python train.py --input="log_mel" --win_length=400 --norm_position="pre" --num_experts=8 --label_smoothing=0.1 --nesterov=true --lr_schedule="cosine"
Rows from block 4, named by matrix and row number. Rows with one number belong to one attention dimension. Each number is 128 + 24 x the weight over its row's rms, rounded and kept within 0 to 255. All counts start at 0. Numbers have three digits each. After the name is the row's rms in percent of the matrix's.
# q: attention query (model.blocks.4.attn.q.weight, 256x256), inputs 0-63
# k: attention key (model.blocks.4.attn.k.weight, 256x256), inputs 0-63
q.148 090:114110080130100128095155150123087132072157153199126095174142167106104131103098127152142106120116155112155174133112121121125123136161114100147135093115128159147134134129131127117084139132090110
q.149 102:132104095144079093124106076143108152158141141110137110141104127101172142090113143085104091111172109119127113182159149176139136162103116088101145119094118092139128128194126148117119137141149133
q.150 100:162136125089111156113143122153141159111092122150155082113151149156109132106171118118144111114124102145093120099081131103136105127092095130143101140119091138153161120101117128160169131096133103
q.151 096:117152145091146142139137144123107124136149146070138110145160107141133106147106106131160128139110124098132144161119114132165166076095123127141125119128133148122149137122163132089136128123126136
q.152 100:111138148081128103123153114110114181140124137168178079126086159141149114149109170134088170168142157114142141133141132148106133085163060141104150129135145081128132148138145110146153140087140101
q.153 097:129133165158166120106146106128115097125099149152092129127128127159126124130128150125132161138095100114092138087083164148145143097118154140100109094107124161138089132164102180175151153147098104
q.154 093:147115101155097175148189123116139158136120103125154119148148153121096125152117121118120099127164126162158175129106135134098102145103095140147144084096156086093120127135144147169102132145146109
q.155 092:141119157078121136157128108143141110132094121128124159121104162118146123169139109100120123102158154095062134119074150141121095110130119137109128102116121151121110184170095083139089138150121128
q.156 083:115094137085144140181120138113114173108149110125120140154119108111138124115140131147099141115167109071120135136128098098100122166117152083154122171169099147103127137088125139132118130114137109
q.157 090:154139142127104170189143109149152151178110103120149147120103149136132141172113140152116155135097136098149196131131150131099116146121130091115114117121089128096102130146110174142155117162144115
q.158 085:102148109155115158141125145171145156140117090125108199147125113122124115158127120130135098095142118120139134118104102118156137124128133096122144134134115148094110164131115149086090121145104094
q.159 093:095101145089137144109116149130137121132112151101115121146158154141136108105131134156138118124125143095133141112112138165148111116119078147137135122115143193154127155143133099149086102136104081
q.160 104:089099113105138145132143117120113152143122086133099148163121097119143166145137137126088131138123139166159106071128141126093169148158115133171118122177127126072096137184149125111113117120111112
q.161 103:164149132149090106110160141105119133148156114141137129167120146106129157135152171081143119120082139083119147147125133097125135155159152160180071149104133108146135117156146120128147117185145137
q.162 100:124103151133134146115109106122082109152125112121128144136067135087107115076153096155107124145162169120121170112114133115098167116102136169127153151145098112123153119104097210140128124114140136
q.163 106:180115133129091150161087090126142075139105131132164094161134142155159148161104137122140121105103129121098145158126063128137124130122119170088152161130091103128147165115128108161109117142135069
q.164 102:169103164106129151167138149168142125115124104145087149111087155118090141160166136146121141110146137139105125145124111124150098144112156117068149110104127126108126119129127144162164133151147119
q.165 104:148120198102156134105150159116190150145146148128125136120111141138145121148116122104082136153110124134156111087180131142089097128163079099124128109146142167131107108114124137116120187136154127
q.166 099:116116132134123118118147145120171117101159166107146100159058127152098100114180113100164148113127148121126173134149144082068159107124165122143107138131142091119123094137158169131154103153127125
q.167 097:131147121145164096124125091143140157134145155128103158126107129106106127134139120125148190155105141156069142096092107153141107113110148105082111125106103173107136127157121109097128112102085117
q.168 104:141116096115139119118131135126113132127103135110155098126169099133119149108147100060166149080105120142134120138079162120122129140096140065104125126102118081107150158123127136133133130149092082
q.169 098:116143123105157167087106130110116163143135153137161130129126099129036142156110158112100140135140138162081142162154168156126104102130151113130175114121142169144136147090127152153111170138117158
q.170 105:180113114139136133143121153154152162113130118101157082108185134133074133084140084134149118145125168130154142104092134158119067187128106091130152130186113128167105145114152120096099129116104109
q.171 109:142142154145123102157181116148137131136189129123107163127116123107146134124117145137107102103152153087126103148163111105122131184125083138156123181136155140116096088141114115084163111135140153
q.172 104:117108147179134110123089128170125138137136109123142087085093180122177172092126122119138104120148113094082111132153133144127154107127118153095126128158168126087121154113139125137190131107152127
q.173 105:096143162169136168144127119155125156076161158102126076096126152129147140127108119126123116135105123137134133147148146143123086131111120120133133121124130127124132144082133110100120133138124113
q.174 094:150122127151124078152147111095120127169153117154115135127113112118137101143136122166144156164144125211173129098158185146131097121130091118107112088107114135121087137134124147090116135118124141
q.175 102:166085138103131140123101159111094115155121124122111133123175100117125134134119145133127113094119145163169141137113157117172137097125084116130143152139126159121138109152120159104100121178136114
q.176 097:138099106130144124162125105113108103149139127058122124142141117093115140143126151124167132138077126150137131103134154116106142130110126117059135126100109153146117136115136121103107119135097141
q.177 099:142140139118103149099100105111149132136079172092108154104170141117058161146125069138115108129144131119142109143109151098139079105203136107128134168114102103172107115139122147152100150146139149
q.178 095:163161126127167136102158106105137117124121138099153146162112178138121094146135167145145129134082101114088152088139137138111086108130158110097089173093122125147105125111122096130115105136126074
q.179 101:146093144130089133114114158120133120124131128149164140112140160130168091148119135136115197105126112141130088121131117085158118151107119155165128120122080120122141125131116163146180161159133201
q.180 090:141128185093148144135131108096108129069063127158125126147168167098138142125130119137134123142118103108117106121133127088083147161141105126160124156129081144143133146165109132161105121130126127
q.181 095:166164154117172122132102106090116113180153118099094110129143153118135149145140146155139101108144107125131128089104140136135137155103160131117129118124128100077182143126126154103123151070157156
q.182 093:177150106112155145143123116137133146130096161116101161109106093135158128110138147103135111148118149113149091108149167114122110129157147166117104142108114128114150088114167092105091127131161134
q.183 096:119084146136144086061135150126111087181094133132120143096149132128167150136142111130161133141128148114116166112098171148146162189115137089135154073118136113136116126123094195166160098178151073
q.184 088:176139169110172067137082138140134183120129112172174149147145160116141116145092166129133129105161118164106141119134129136109111152113116100132175145178146087120102123149126115127091138078139166
q.185 097:155166160130121114156156131132115114110135152112111149124152132122111167110120139143113098145211093109115116122154151134119101097102173168115144164093159141133141124098183105130111117158131147
q.186 090:157129145141124094147094109132114108153114152121135146118120110094107138121134132112121130121169130145140116132131117166151129150138137113134152166105125096086151108101132192105141108156115134
q.187 100:135137120104145140097139182142140097142150165113109125122153140121129112095173127114137159098152131173121120156103090103101181135100135113115150137045138131135147125104133155122110094147138104
q.188 087:118173143121109154107126145120156116126120131155175107136125113110143074123121119155161149112093150126151111128154151109116154138134136097118140137153111147131147117160161115165090135161119122
q.189 094:148149155105134111150106134143121146162165139096101169136098133144125108126140128146195151112141096154110173120141125126121118126093154118139128098130132129103141113180132104130136125131135150
q.190 097:109156123136153086108141121114121133132106119158149083124117187147103141172115123124106134139160111096143136130145119079134099152129119146110110156098129096160165120122167097110148136150111121
q.191 101:124085145118132090111116153139137117162117123111146127168099102073117145195137154126118123132106113155123119181146133137175124134135116103118121117154123173166138130133113148104146099138118146
q.192 105:089120138135148147111116171049165093149124081155098138143172177147150128120150120109101127146105123176125145174104120121113109165141115113110184107134146098115132128113140146125149156132120107
q.193 108:122120112147100091133110156132127108127094102136141108108111060107137148144122119147112135185114152122137174103086155086152120070139127114118158132102087171119090129117112152130137120123121134
q.194 097:138130152100093132149141183129147130144109120156083111136138119132136140122170079145137145143114120111091120132134143114154116167100109150150151102121092121077104152135140109096133118131131153
q.195 098:123124162158121146097130153093158124150105133149149111134103161170161107101152162153105114155097116152124133172093113155139129117109161166099111145085106091132160070099146114089128119153121147
q.196 107:130127139076148156147124099134111140121144165140125124151099086117103131114092111153114041103138177134126096138128105091129103128158125149091090123157119099134128147150091121101068096114152133
q.197 092:093117127131137107125131153122161133139165107096100137156134132089130127104172120102138123095087134124133142119172107137126122167079135116095136141122114120144163106121095111109122131129114121
q.198 103:093119136138103127145135170107129126127104096126117120147128130158115179091085113130148095110132137115136095162118156134145133106161075128095093134115130131117139129125166102107164168146127154
q.199 105:097121131131124129147123134120114097128148134121157131109121142091113094139094128150163146125108157115085145108120146123132168134124128185117106138107136163114118155145141133196138120154112116
q.200 107:091134141142103169161130145139135164186126193119121161110145148100097156115127138092130112085102149176120167108144146150156145134146144152126127097133133128140104127130159121095101095096121145
q.201 114:184117097150082125173119151158119123170122150097128145095135119111095107153089118130096103154098090184147146161137136140135109120124092123138119127110111095143056097132150116113111131147144168
q.202 102:148124113118140124132149152092121149140118143119153097067134118118152143128090101132128125111123137106178137110142191143089126146129158160100119153119172102125137106117137124099168154117109139
q.203 105:129120165107118125134116146166092077146125161159138133105116123121097154101136163106103116155142104130122089106158135104134135115143126136121119145129119130083163083127118158135113117135131149
q.204 103:099126134096107121132117107143169130122104142134142111116180195137138159115095140097125185126101098138137112115115134107100121144141154098138103126103113147148109179119093157127090143104112159
q.205 096:102096109115097127136100114130121111128133087155145148095122128129111123172136097126122082133154142108103132186157130104124114152118128124161136141137123099132111142105130143119112180153127124
q.206 097:123135106115160113085110122164104132118104105101135118120113117114090130132140166155139114127141127109132115151138141127136123157126089140147142170145144118138120129158153160136140179142123131
q.207 103:130113151108153093121125116124099139105125118184155115123102159140151149151173150126170157145103180147105129127127143137173097132094152109136142130107104159146183140080142112075107102126129116
q.208 098:143186122111121152139137107171127118165082106131143084097143128074133133120114131178097119116117150161155125105124141145178116122144173143150136105152149113161143130147147122119128127137183142
q.209 093:146122105123158108139131116139131105142122096142143136122152122155125117142089129098122113163116128109140131115125114121108098139170155132097134149122132139106151102113124155077139106150183106
q.210 101:116165087130104124111081086129113111105120123139131157120086134126160134148137129143123149132130131163145118189079130167107125125115133148141146139063137115149116145132112164155138113153104133
q.211 092:137105125121169108191141133099122153166156141132134115120143098115147136138116140104090119140126149129096113157097176148127155164086147121119081103134144132133166077143130134150096133103127130
q.212 093:131128089101120203149102140119129112094147120133098143138127128140129093154102157113125116109147135101161112126126133100107119079124170136092133125120148151168098122107144167107096102118216162
q.213 095:119162103134126092101122131119118144142124074106148156160124168094119091146102135116079165141083140114106146140113144114118123111123127123165158140099147149110133182145113135126133123100121147
q.214 102:163108129106082130124163140108137125124160122147201106103132112138107134136086151157148163134159136109113149112160150105104111123135102134138135131170130129120162147144119143150118099112103137
q.215 095:140143063131158162133131134169138119159129131097122122139153152149135153080111135143128101107145150151117125121114107141140062144102108130130144155154098111078098106161114172140122150136166118
q.216 109:119155132137116156094110122123136123133117129128135118125147172098133075152130106139119106150142137112164133133173121124151096141145146117128160137132091160132167145164148159151130134140107119
q.217 095:123109109089094114053096148120158130125129143114095134149160109099091167146163137157118111148146149135134130094117125153095130099119109130145084142119115125121109147113148182155116134125151116
q.218 096:113086150117106131114170113150102141123092155079151134133129107172120139140113124137134147110113150163105108141126155138154138141141173152138141117133104120088111130120100101183167088129117147
q.219 101:115135126134097103155089139128161084142122172157138149155113127114113160097112147134169094099134103147114095120113150125093126091133114116109128132146146170147138143116094161106106107091126118
q.220 101:148121122078114156078125113121121142089114175144134151131163131084120159104126155149156130147138133106129114154141115124076112100109116079107167135133120106144122164131103093157123137136158107
q.221 099:109137136105117142096151114134158151133122138079141115176166129142084084102124168134123157133142146156140134107133095165135109107093095122182126129084116135085147107131134140165114109101153158
q.222 090:122125122097099150141119117136130112101168164141115078077115156106097096067122093126148127133116128137106125120142141116141100094093125127117131115143127113147120113097104138156140069117128107
q.223 100:103120167115142120108154118146111137147115139130112151143126113158192127173170129136133097120117118153109150144141153132102087105060121131115125102123119165118147078152078151120186090126124117
q.224 101:121108147155086106120096065120110159159171135121159110170126097155080134149073115184134109195154128107112110141119074154120120136075123143110139086156143118104163126129094132138128164160124165
q.225 102:111116149108123099142116123128159142118107109148167127134096136152101137122175119106118133152119133096114127099115138125111158126122170137141117146151102132124127117108145110101131145083094099
q.226 115:096110145078153153129093163165112135115130131057132135097143136140136155124135106113107143092143122147104159112119108134148132134139142133136161095164100127126183137073115129112139159093156154
q.227 096:143119145110165137100179124143118148142114129116084098088100092162157090110138133151161087124116134162130142123092173143099133098140152075145086105150115103132131092176171105113131172156142146
q.228 099:131134100108128139118133130118113158090079147123133135153113118157145131153162140164133173064123148134134137135116195149107093141141120123139132146115094139137114114148090111101130116158161188
q.229 108:156136133132131136124152128128155116140147141154181146096194145069132160151202145112139113102145118117130137154162111087149101109104151123132162144145138146106142139152173146139132127148148118
q.230 096:148116165108146141117069145153106151158108099106149123125107096096130195161109142125121101102114142140110127077147127125122112154136151177103119195171144151095099123107140167112124140145125124
q.231 113:116122125152147131156093108154131114153115118190170157135103118097154151119127152165106101156134151138130123146138137104164153121111163131130164148142131183157117111108159161127099094097099148
q.232 102:125091186156129112152119131097113125115156128149140087133083115124151125130129095137118116114116125128084141111125096106172117119110153141148120139108094122131174131171116152113126142142125150
q.233 114:141125113099114122144139127104138132098167145147129171125093160081143099164114114131084111101177159152131110109134093149095124149130131193110147157085151116141134112104159132140110138132148114
q.234 104:122130122134148139085170131102130133135143125107168101126135154106157132137145108152099113128119127119135182186136093118133102124100154167153134125126112146111151103098192114135106103146170105
q.235 107:113134092137144138158134153042129126100148077103110171123140142133111141111142168119117105121169140123129143135146137076076108079114117108103099101124104075112152130156089123154149129149150125
q.236 103:153117140101122123100106115127140123153090122088140174160096131101107154136098111121088145143095081147127128101128104153125109129192147112159117131135124104159174103151156138133106114149134099
q.237 094:094161118111110095122122169120159137114130117157100147152114109159097125136127084145158114116141138058092116144111126119137168132144129149119178147145115100132111139145147145128180098147130103
q.238 104:128124105086154165100121136134144157108136147090101122137119114093121098122153157122158105090128101188145118113146097148146125082154076165161076130102130110168142117131149085069126108146166110
q.239 110:154096122124096064173130099123153115134114129122126119130145127187114116080142135095129106146140159089141166122115123111091163137121139112143105149121107103130109168124155125110112133158139131
q.240 103:144137106131139124066127150126121134096103152155132112080128167112164169121130071136145097186113123116115123078120158116096135116130146141132150124113096168148150127116098168098113098159117126
q.241 098:112124102143129146117120152119137119146107138153183083132146160146100164127162088103123120123107129093128144164132110061163145157088144105099126158130178140125144140139171166137139134150132156
q.242 106:132116139101144074163115136100129154135126122111149165131101114152133162108075194089171206167127138077106152158082112109118093130134116134141124170135149150128127145115129128137135119111181133
q.243 101:123103164102111111132123121141122108083159143160120131169151170123107152103128158096152131156148114129124108125131115102114155126130180113100107135154122092130192104134131138175153047141140123
q.244 101:156146164119153092124145131125130123160169118166121117105085121110131122136127104159094115101122122130124137105140155131112131112092140118114142159150157128124167094128109128086145174141143123
q.245 101:112095141124097139134133141124143084126130091140113167155133083086121100140162105145123091165134150129127103173126127166148100113140119072101102143103148122098129071139122163193114129125138124
k.148 091:118119148104148152127141056142099112090117163153124135124181155114085078129151134116097155122139120178118098121097079134170168134131113118123126107132115140096122137145105170094151120130129103
k.149 100:113142073132113099151111102149126137133128120113126144131121142085111116100127123080135139121134134153129108173106104115092152143064122099171139117152148125126154165089134134134112161151147095
k.150 101:093169134133145140092166138112146079097150152095107100109131172155165099130136112126122099161107154103126136139138197151162130129098105134127107134141114129152070144133127101155127140104151169
k.151 099:128133123113147139104134156098150141116097191127148116123132152165128175157081161156123164139103131139103088162158108121129126081135147116139145104127071134157149119100167148096155168139110147
k.152 098:094120149119115127142128133098158137147157149126146105164100138120094135101139165103164100155092106135137098129108179129140140108117145107129134162086139149159102134131115115215152132129127086
k.153 097:121140106140088119100181145113110113137123108151092135105128115108103127085111098124155099048094128133140122144161124142070113082135123136135142147103120131120154115093090147123099090127104113
k.154 098:111142089126133147149171126121104099194108142135092133146131126056113081135172152116077129161097153151122137146120144121166163171103143117119126120163132110099111140115113105134131163087130114
k.155 100:141069158095141150121110123127109131150114135118141178146115130102106091124147129104133108073088107116118123117150149142121125107100088115145141140110094156074154097148120117117132147176107115
k.156 086:131150145119151115179131114157125106117129095145131109106135101121100151136162130141134129084121163091161102112137100097144120139111138131136077079118127157080129172116138136132168137155117147
k.157 093:152143126087119120135106145158085114140120147125089118107147131128115129147139167136076158146091100133101177182128117123100126150121116136054105122095101142102160122098102097129115130157135106
k.158 092:095152119138114096146118112141094165152104100172138157155128117145138104141131152145071123128156139123097102125187111093135153136104127081138112133123106123141089139126120134116142190147135100
k.159 092:076112142138151146121122141126160114099105148140148082085122103131134138124126085114160097129117085169168103139137177155109120130129172116106077136097097146095158114105132147088097148131141107
k.160 102:114129107137148136114121093125124126168133148115142155137105114140093079135112118119115126119156100177115161140099166125119116106088112154095114131131121118102161108122123155155085137144084124
k.161 093:127110150103163092078116084077176116140125089138136100167139124154137137146098136130144113111106140125144129091175132115113118132096111128123164147148132127158119150115121180073109091135123144
k.162 109:183139196159158144117144106131142098126134149099136133132134095154139134112143078120133174134145080140114093128159149103142131104165145107141096161114119143141112115097099167088119113104119120
k.163 094:123121122156151158150148120117133104136130140174103145136118109121109112121126174129086146107152145108141124092074102155151094132116122090133129131161118151105161079127165150150134119131146136
k.164 099:074147117136111122130109108143116142124139118117118107147100133138116176146063149116165133122149151121103126165146151090106126089113138091109118139120130111151110166111140129082126095122134123
k.165 111:172125104101126121123143113163127103169164119184158110100148154105137157153131134084112132120106063116142183142132139105152126133122121125135141140135127117151133124153180094086108124124124159
k.166 111:103152137145102164120136157162142134130143138146154126130115088159144155158135160124121111131118155121132137097090128141124068099148123131129142156111150139099130118132104130129118117146168076
k.167 098:135130119132132139134140117137126099095113143118138081164138114108177081152107192143124109126130138068165115194137130112125106114151099117119077136109100163126131160141137146085109149145125113
k.168 110:103124128091138133119110160142133097153114131108113165123136112163138158081134134120115143098152159143112121152139129100144135155114135140126117109130129171138140153107098158138113122118087113
k.169 101:153110134111101113131124144118089117136117134133145084112072144093124096127121112139106163134150122165127121095142172106138114167089156130129110135122091155099162051116081136123071103138126123
k.170 104:125156146157163126146136106135157110114075098111110130164123156136113127129097132128125099138112054127138133140136114145132088161118116130133118127130119117172158113107098117123100097114137100
k.171 129:111105115076154088137117120108131178155200119135143152142158130156137148118172117086112129133137143143093151099110101141141082118153111137168124125117157090120091124200119147103118100099116143
k.172 109:127141090180144156135140100159103206149177139132133167097176130165103142116100121076150138119148152143166149083082123152168124143152163097137186146141158113145119115134171102153138114111121122
k.173 094:130108152119152130080133148159144147088114097143093101166128135092111120158126136133127137151102111156144190138140141123133105135100157109141101070153137119161122179139091116115096097126109153
k.174 093:153077102111133134169124107141104114133170100137116095131121090145139131132111103177144179097155145152119147137146108092121110142111142142123143128158145142129106130144116131098128143146121195
k.175 100:163092108151123140137134132095080120129131141130180105063127133145116131091187124119116126114137082137137122131132097170162150131145092139131095133126130110151129161121078131120123140115093131
k.176 103:118110120120104136146169138126095189194166123130152127083158138125146121145117135137117116121110149125132117153089141115096147129138138150087093107137172174129142157135102132092152133124114153
k.177 098:134122121132158154114171097125150101128119115138113155146127149109094126121107145146115100118118092160138154145141134132157115113105151079169131128160149140110159158104122151087117132110117080
k.178 094:092127144135135142070138113137085116106149149170126156121103155162072097134139116120153096085107133089161162150140094141120134144139158135136079171146108123124161154111139139105123110134118139
k.179 097:139156115135136148157092111135145162110150117107110134104102133098121072141136105146105140095108159124154124155137115194138139138106133151101139129149131197142131155115112088138145134143129118
k.180 096:170127133131128137121090141215118110116140162124127154122137118122114159127155069147124131136099118099167168146143165151145118111121087121149136129106141185076133134146148162115133147113129159
k.181 091:138147124149130094085151109125146146134167136129135161174068156114142122124174144109197129117146120100127110147114115158156123151140109080114135142151150136093132126133124118175081144123117168
k.182 092:134113117171145148096162105141142171159125164141149123101101083099123127148117105102152110149126125169133115102148136132052118152160142152121100138115108112158134111124135131100130111121098149
k.183 093:104139109145206133116123140075145158114102131110162135136178137137099160126162130199105140127125141154162112142126148082114104112128095143135151119113153084153114159133145110139135158130100110
k.184 088:112120130089135093138104149114132134149133124138173156118123113147141122129129150092103164118123129145178171141157074130127148166121110128155116097161113098102111143125118104140132152149083158
k.185 098:096148151158153177124150159140101151109107101105172156151093143078198133114114108138140133109190144103157129091165068125151145145105129128131109133151114144164106094143110095065131138140149114
k.186 095:170119127148140109140121162142136126109154107095144123129100078091160136129139110180123126140136125158086082170119092077133093092139125132142136092158096091123133140158134141145121139183116132
k.187 100:126117145139099148123110138090152149090121080138141127139132145128153146100153125097148143115107156123097104075107135139089124128085088137141121118102091091103110149181126120111129154154109122
k.188 094:111175122136130174142127161159133125104125137120101098136105130093138179141134115090119119114138123118153122110130100093132101120155127111102083134132131143118125105141151188105102121108095139
k.189 089:169154075122136123124125127136146076141119099155147153167088108160125095141149135135127149113163120151133096152124099077115172100132133119169108108149112131164158128123120121087138131095125124
k.190 101:129137099093100132125092082128099136130101114117139142143090140096141098107122133102109178097114078128119109125120141150130089127146146129079179151107141147117146098132165143136126107100136173
k.191 094:118139153137097130118122130121103107148135108125174157130116129130119152148090113150089151154122121098125107178134129108169089073106132132133125137086144110140110167127123110089145130186104143
k.192 099:129119077118114135149093121141147155138119177118142102118157097141094159131160135131123123131124116105100101171130118169105104127126160158121126139123125124144110087136100131112114140131116075
k.193 105:126106173073140132102129124125146131195148131148127111094121130142129102100154101140130151152113155112152098109142134119129128106163118141119121142100135118140086149155111152150164136139151189
k.194 101:121113103116125120163126162167091131080111111114087162127139128127130114159115145178128132120144094126136074119135132079149134119079162121141119117151164139085135114116147123153133160107128149
k.195 094:140140175125163117113123160135171118136142186122073147116137147100129154163120123139109083106099137154152097123127106121108106079142135096162165192134189181125144138132104130122072172141123143
k.196 104:158113140141094140153098131127116123121146171163104130106117123094146120133090161128106129101152139100148130140094158166090125103146105101130137096124138132126109154094143133097110173146133115
k.197 097:140142124125156128142106124126087110122154153097101144093128194140104120116106128157152112107139131124175150142152081117138149147126147130086123106153137137126158141125127144145136144082115180
k.198 102:089116105127112113166122137103115166137068111124104126128136154142138086124133155143122126154168165109158115099107117146146101152109068122105107111116093134125112108150143144120131137157142138
k.199 105:120127146093150144136146121102143131096131113155124119128138124129111096130134120130155128134142115131089131110110115075119155153129124142108134083149096112115112152150132219188096096162162136
k.200 107:148109139142130123148153152099124152114110110096119186132117147108110103139138120121098156097164111108110145104069128106151143114167148134102129109143064080156165115143135166138120111141161132
k.201 108:161129127145146120125152119106140131100139146109148148127110093135109164107113136098151163144111151142107140144140152152129092095112144091155134131109125090142125107169137111135096120118156149
k.202 104:131111134099163146170128215132154134120194149129089156138118092116101141137096118134100150132109139091144114134112165092135119122139149134126074120150148075082144117115132150100091096101130110
k.203 096:165129128132099140145121168148101146174081138142165130099150171138112132114148104147148167095100156123130126129141092097112149102128151131137126156085097101117124134170118077173128146129115169
k.204 107:096134107138100122114095143109147168099130101098153125114125107160141128106156132165156072161142120129127091120131104107107136093132117128104107096127073130167090100129152160118129117161123156
k.205 104:171171164140142127116084116204171151111192142144148126106086120141157136097144094124168121144136106109105111127102136097135102113097093099110131132100134121078117144181120109162098116145127105
k.206 093:108104124155128161147124149138160121165159115115164135125106177098125165098121141121162086148177089094109169122121134115093140127086160179089127150149100148100160127103098102139163160126139154
k.207 106:125152094177117118081132122128139109127146114122147099126160117147146135130111155075150096120106097097131139143162122132100126118147120123118080102142126132122106125145075097136154150166124162
k.208 098:126142158133174118105138111133159168156103116116161129088141110131134138134105156083131122162105094073087097140182140114117107103104119153120131084121132128119098097133146102173132113133179129
k.209 092:117116119137103161101140121168092133140107099088141164119147120112128133117140151119133182086148139102153133148093120130117155134129143129094159107142126113116125102144122086101109118082121141
k.210 106:152089100084074108063125133135122121102128175133165099127120179173106139139139142147143102135114146093130124157091099115139086128166140134093116153144098114140160113093139132143161124116101102
k.211 096:144144094140172135129134116156138184100177129142160084083122121112099139115140117156150120151141114126167112125113117121168115123156152138133151120122156147100070106115100081130125147121106111
k.212 098:073171107124117176112129154138139179091089087160139168114183134170106144128118116144130108141145146121145123170112128157109113134161118100143137113093143109090155131120094140103117116161077104
k.213 095:109136107160154142119130098156129152148145098114098119123134172129143123117129111140157121101124161113133110177116127126146115105152118093112078172124096099148112117155145084095121137133170176
k.214 107:133104136141108143134121132152164138145120154131119082156131123110143157142114152124132120114133085106162114127082108113116147147143098116102162094107075145138118113113144139117127160147085134
k.215 102:165171122131062088162123141112114153129125123145104147119106147103067118140135127127109111151148124140143159130123150100104160114161104145131084114141119126080126078095118123114098152128122112
k.216 103:125156159159150106122177111115104119144082118138174120132124113101094147109123148115161114121135121098096137131107146109153152121120091120138119183109091165157133139149135123119138127149148118
k.217 094:140166103153109178148130151146124105110071136132111153177097140129092108125114155125127126104140079139125209146161112111154149118090122136123112111106149161110141084147088175142152107136096155
k.218 097:183121150144138139168105148147115163103126110105135133144111119096142131113079114136176134102141125164110153078109111110135149159147123125120133137077142129097158110102120157153149150098153162
k.219 101:129140148115155117165090078161126147070149097115134122137149132128129160116105104112116131119130190130120101145135142144177132187118132131111165117178178159121080096144154146136146146138120051
k.220 107:094152168157161112152149137145130182147148128105128104155112105124167130086121130126101132118079139162172096114118125111139107145147115148113099139139152085110135095126183154085129121127079134
k.221 099:121129134145098137144105099153136127104119116153123131104132180155108128153082142118141073098212125138089138157131099095143143122150089113136121125119148123153122153078142115110141149148116143
k.222 093:123123121106124105119168107072105107143125146134131100135111111164098134114132129118117091122166092124155122165133131126149090151138134144110133129144157173141120097101113128108152152138132105
k.223 100:175126105135124109131129126108106134177107125087120122118143141122114095166117118124145122082138125116075107125133131110117123098085129092138128100170130111149173086160073130126085098141138111
k.224 096:155149165135113140132140090142123118119153130111095125105096112091121124160144122103142109150156140143056114153137111118152107172121099119138115099132147157131066141142089125140136159119163133
k.225 099:150134120096098111088089163119090126108144145109107127143117080127061132121119105125099160114148060148100126129145135162134119160131135114144126153161143113116128119158168133158118107118083119
k.226 097:128130105142140125116103126116143105116157110161158149119143123087148107145156114128158139149188102105124113139157117148163111142095140115148102140101152137099077174162110086091093126140073110
k.227 094:147149117121142161159098144124117124136148108120107093092157108143154107140088165178137101183132139123160123119116120133117168126110142133129158118132125122124105099167111111118125128134129157
k.228 104:143146135104152140089077150077140145140132152161119109139098111163116110155126137106092109101153136147142128151137123119106109126119167107116131143138145075091133139095134174088124118150104092
k.229 097:133145107154134137140159135122123145095128161145096116114141134146122143121117114141125117141106108157083108140153117083124122141155174132131097122128163125119148100126194121094163134149141101
k.230 097:100123136198131097133121141113164137143141141109128093137143136115119179127142144079133125105102106124118124120165134092154107157138133107127128138104166136158139109105120093148111126124126139
k.231 103:135147137119126094164105125153137112119114099112140150118154156106135155163126086153101125104156143088143104153130123119111152125125156133120091136131144155146119124114113081156138135111106145
k.232 107:122134117090124082119149192177115138153125105113163144151122164106105082134134098142137167142110127112124126116128125128140099085099075146127167141153149172139102149103112098137152142109093149
k.233 109:119128109152153104104142148084144145101129136120105116132115104140124151162167118147106081088153115146117147134125124131149094125145134165120106132123140119115156127124122139136131123113064108
k.234 114:117143137129105158123138167131106120171125117150167099173102130133156137134113118152138094127120073114106081117133112124086104092117095115155098128133086138115148124103166146132088133148181158
k.235 103:136135181126149150108107123116114126073127157137089187125107116138100100138116134105145152102148127134156136090089117160148108115110112126113136097111184086156115158131141136135080095121130124
k.236 100:124109119121137108150139119179147128145129093176120099097143108125116096099176130131138111132150123118110099121148092117143154178137133124164137163128137117132145140098119120096148135139134128
k.237 097:138106131138082105099129135156117122120157129162215134144106161109152095138071109118139137120083097148127134120133084115110094083155126143130127104115134146122158139103137109165115145087175147
k.238 103:149089183110115121080162146117114132135146127178113104131120116091115112144098184121144144060109112157133115155084154135106132103098092109109173140129139114097147149157162160081152151180126112
k.239 103:124100115179133108087134142121173163109158152156148160142119108149145105130164122111098142130145105086120139137098088133131097127100112190109134098109102125135139143139165159138107118120130140
k.240 095:113142121153150124215188103120153146129114115180147137130132134123134191123124123136148114123090144111103173125135139140131079145153205114091100143107091122131121122137147125138152150103121158
k.241 099:085137102131110100129140173138114125113105125159118147114127141125154136112133114121144120145119120118128142118146145095123162073127131121077127169096137109166162159090107086125118154145114155
k.242 102:156138149173168131122122109131138112140153101096139107114101118077169092138108105115126115125142151098120111131165091096119145166131095088145133155132154131104123077119156136105121146095140090
k.243 099:121113089188110096099091095094139091120163110131117116165146081108123113157150098140128122140087145111163127110131109168150142184075138109137121123087166143098167098125141083125162136161117149
k.244 097:115117106124127148158160103170103157121094126088135145059101151160165095134161124118129125140144088087111084109093118137176138112168138140122134134096101118147124166166115066113140160168124134
k.245 099:165138147162125141132126145107115085100111113119126142167093143160123150140091117142152139156126106107161149139155144121107154119106115154103110098138123145141080110109143136107105123143108104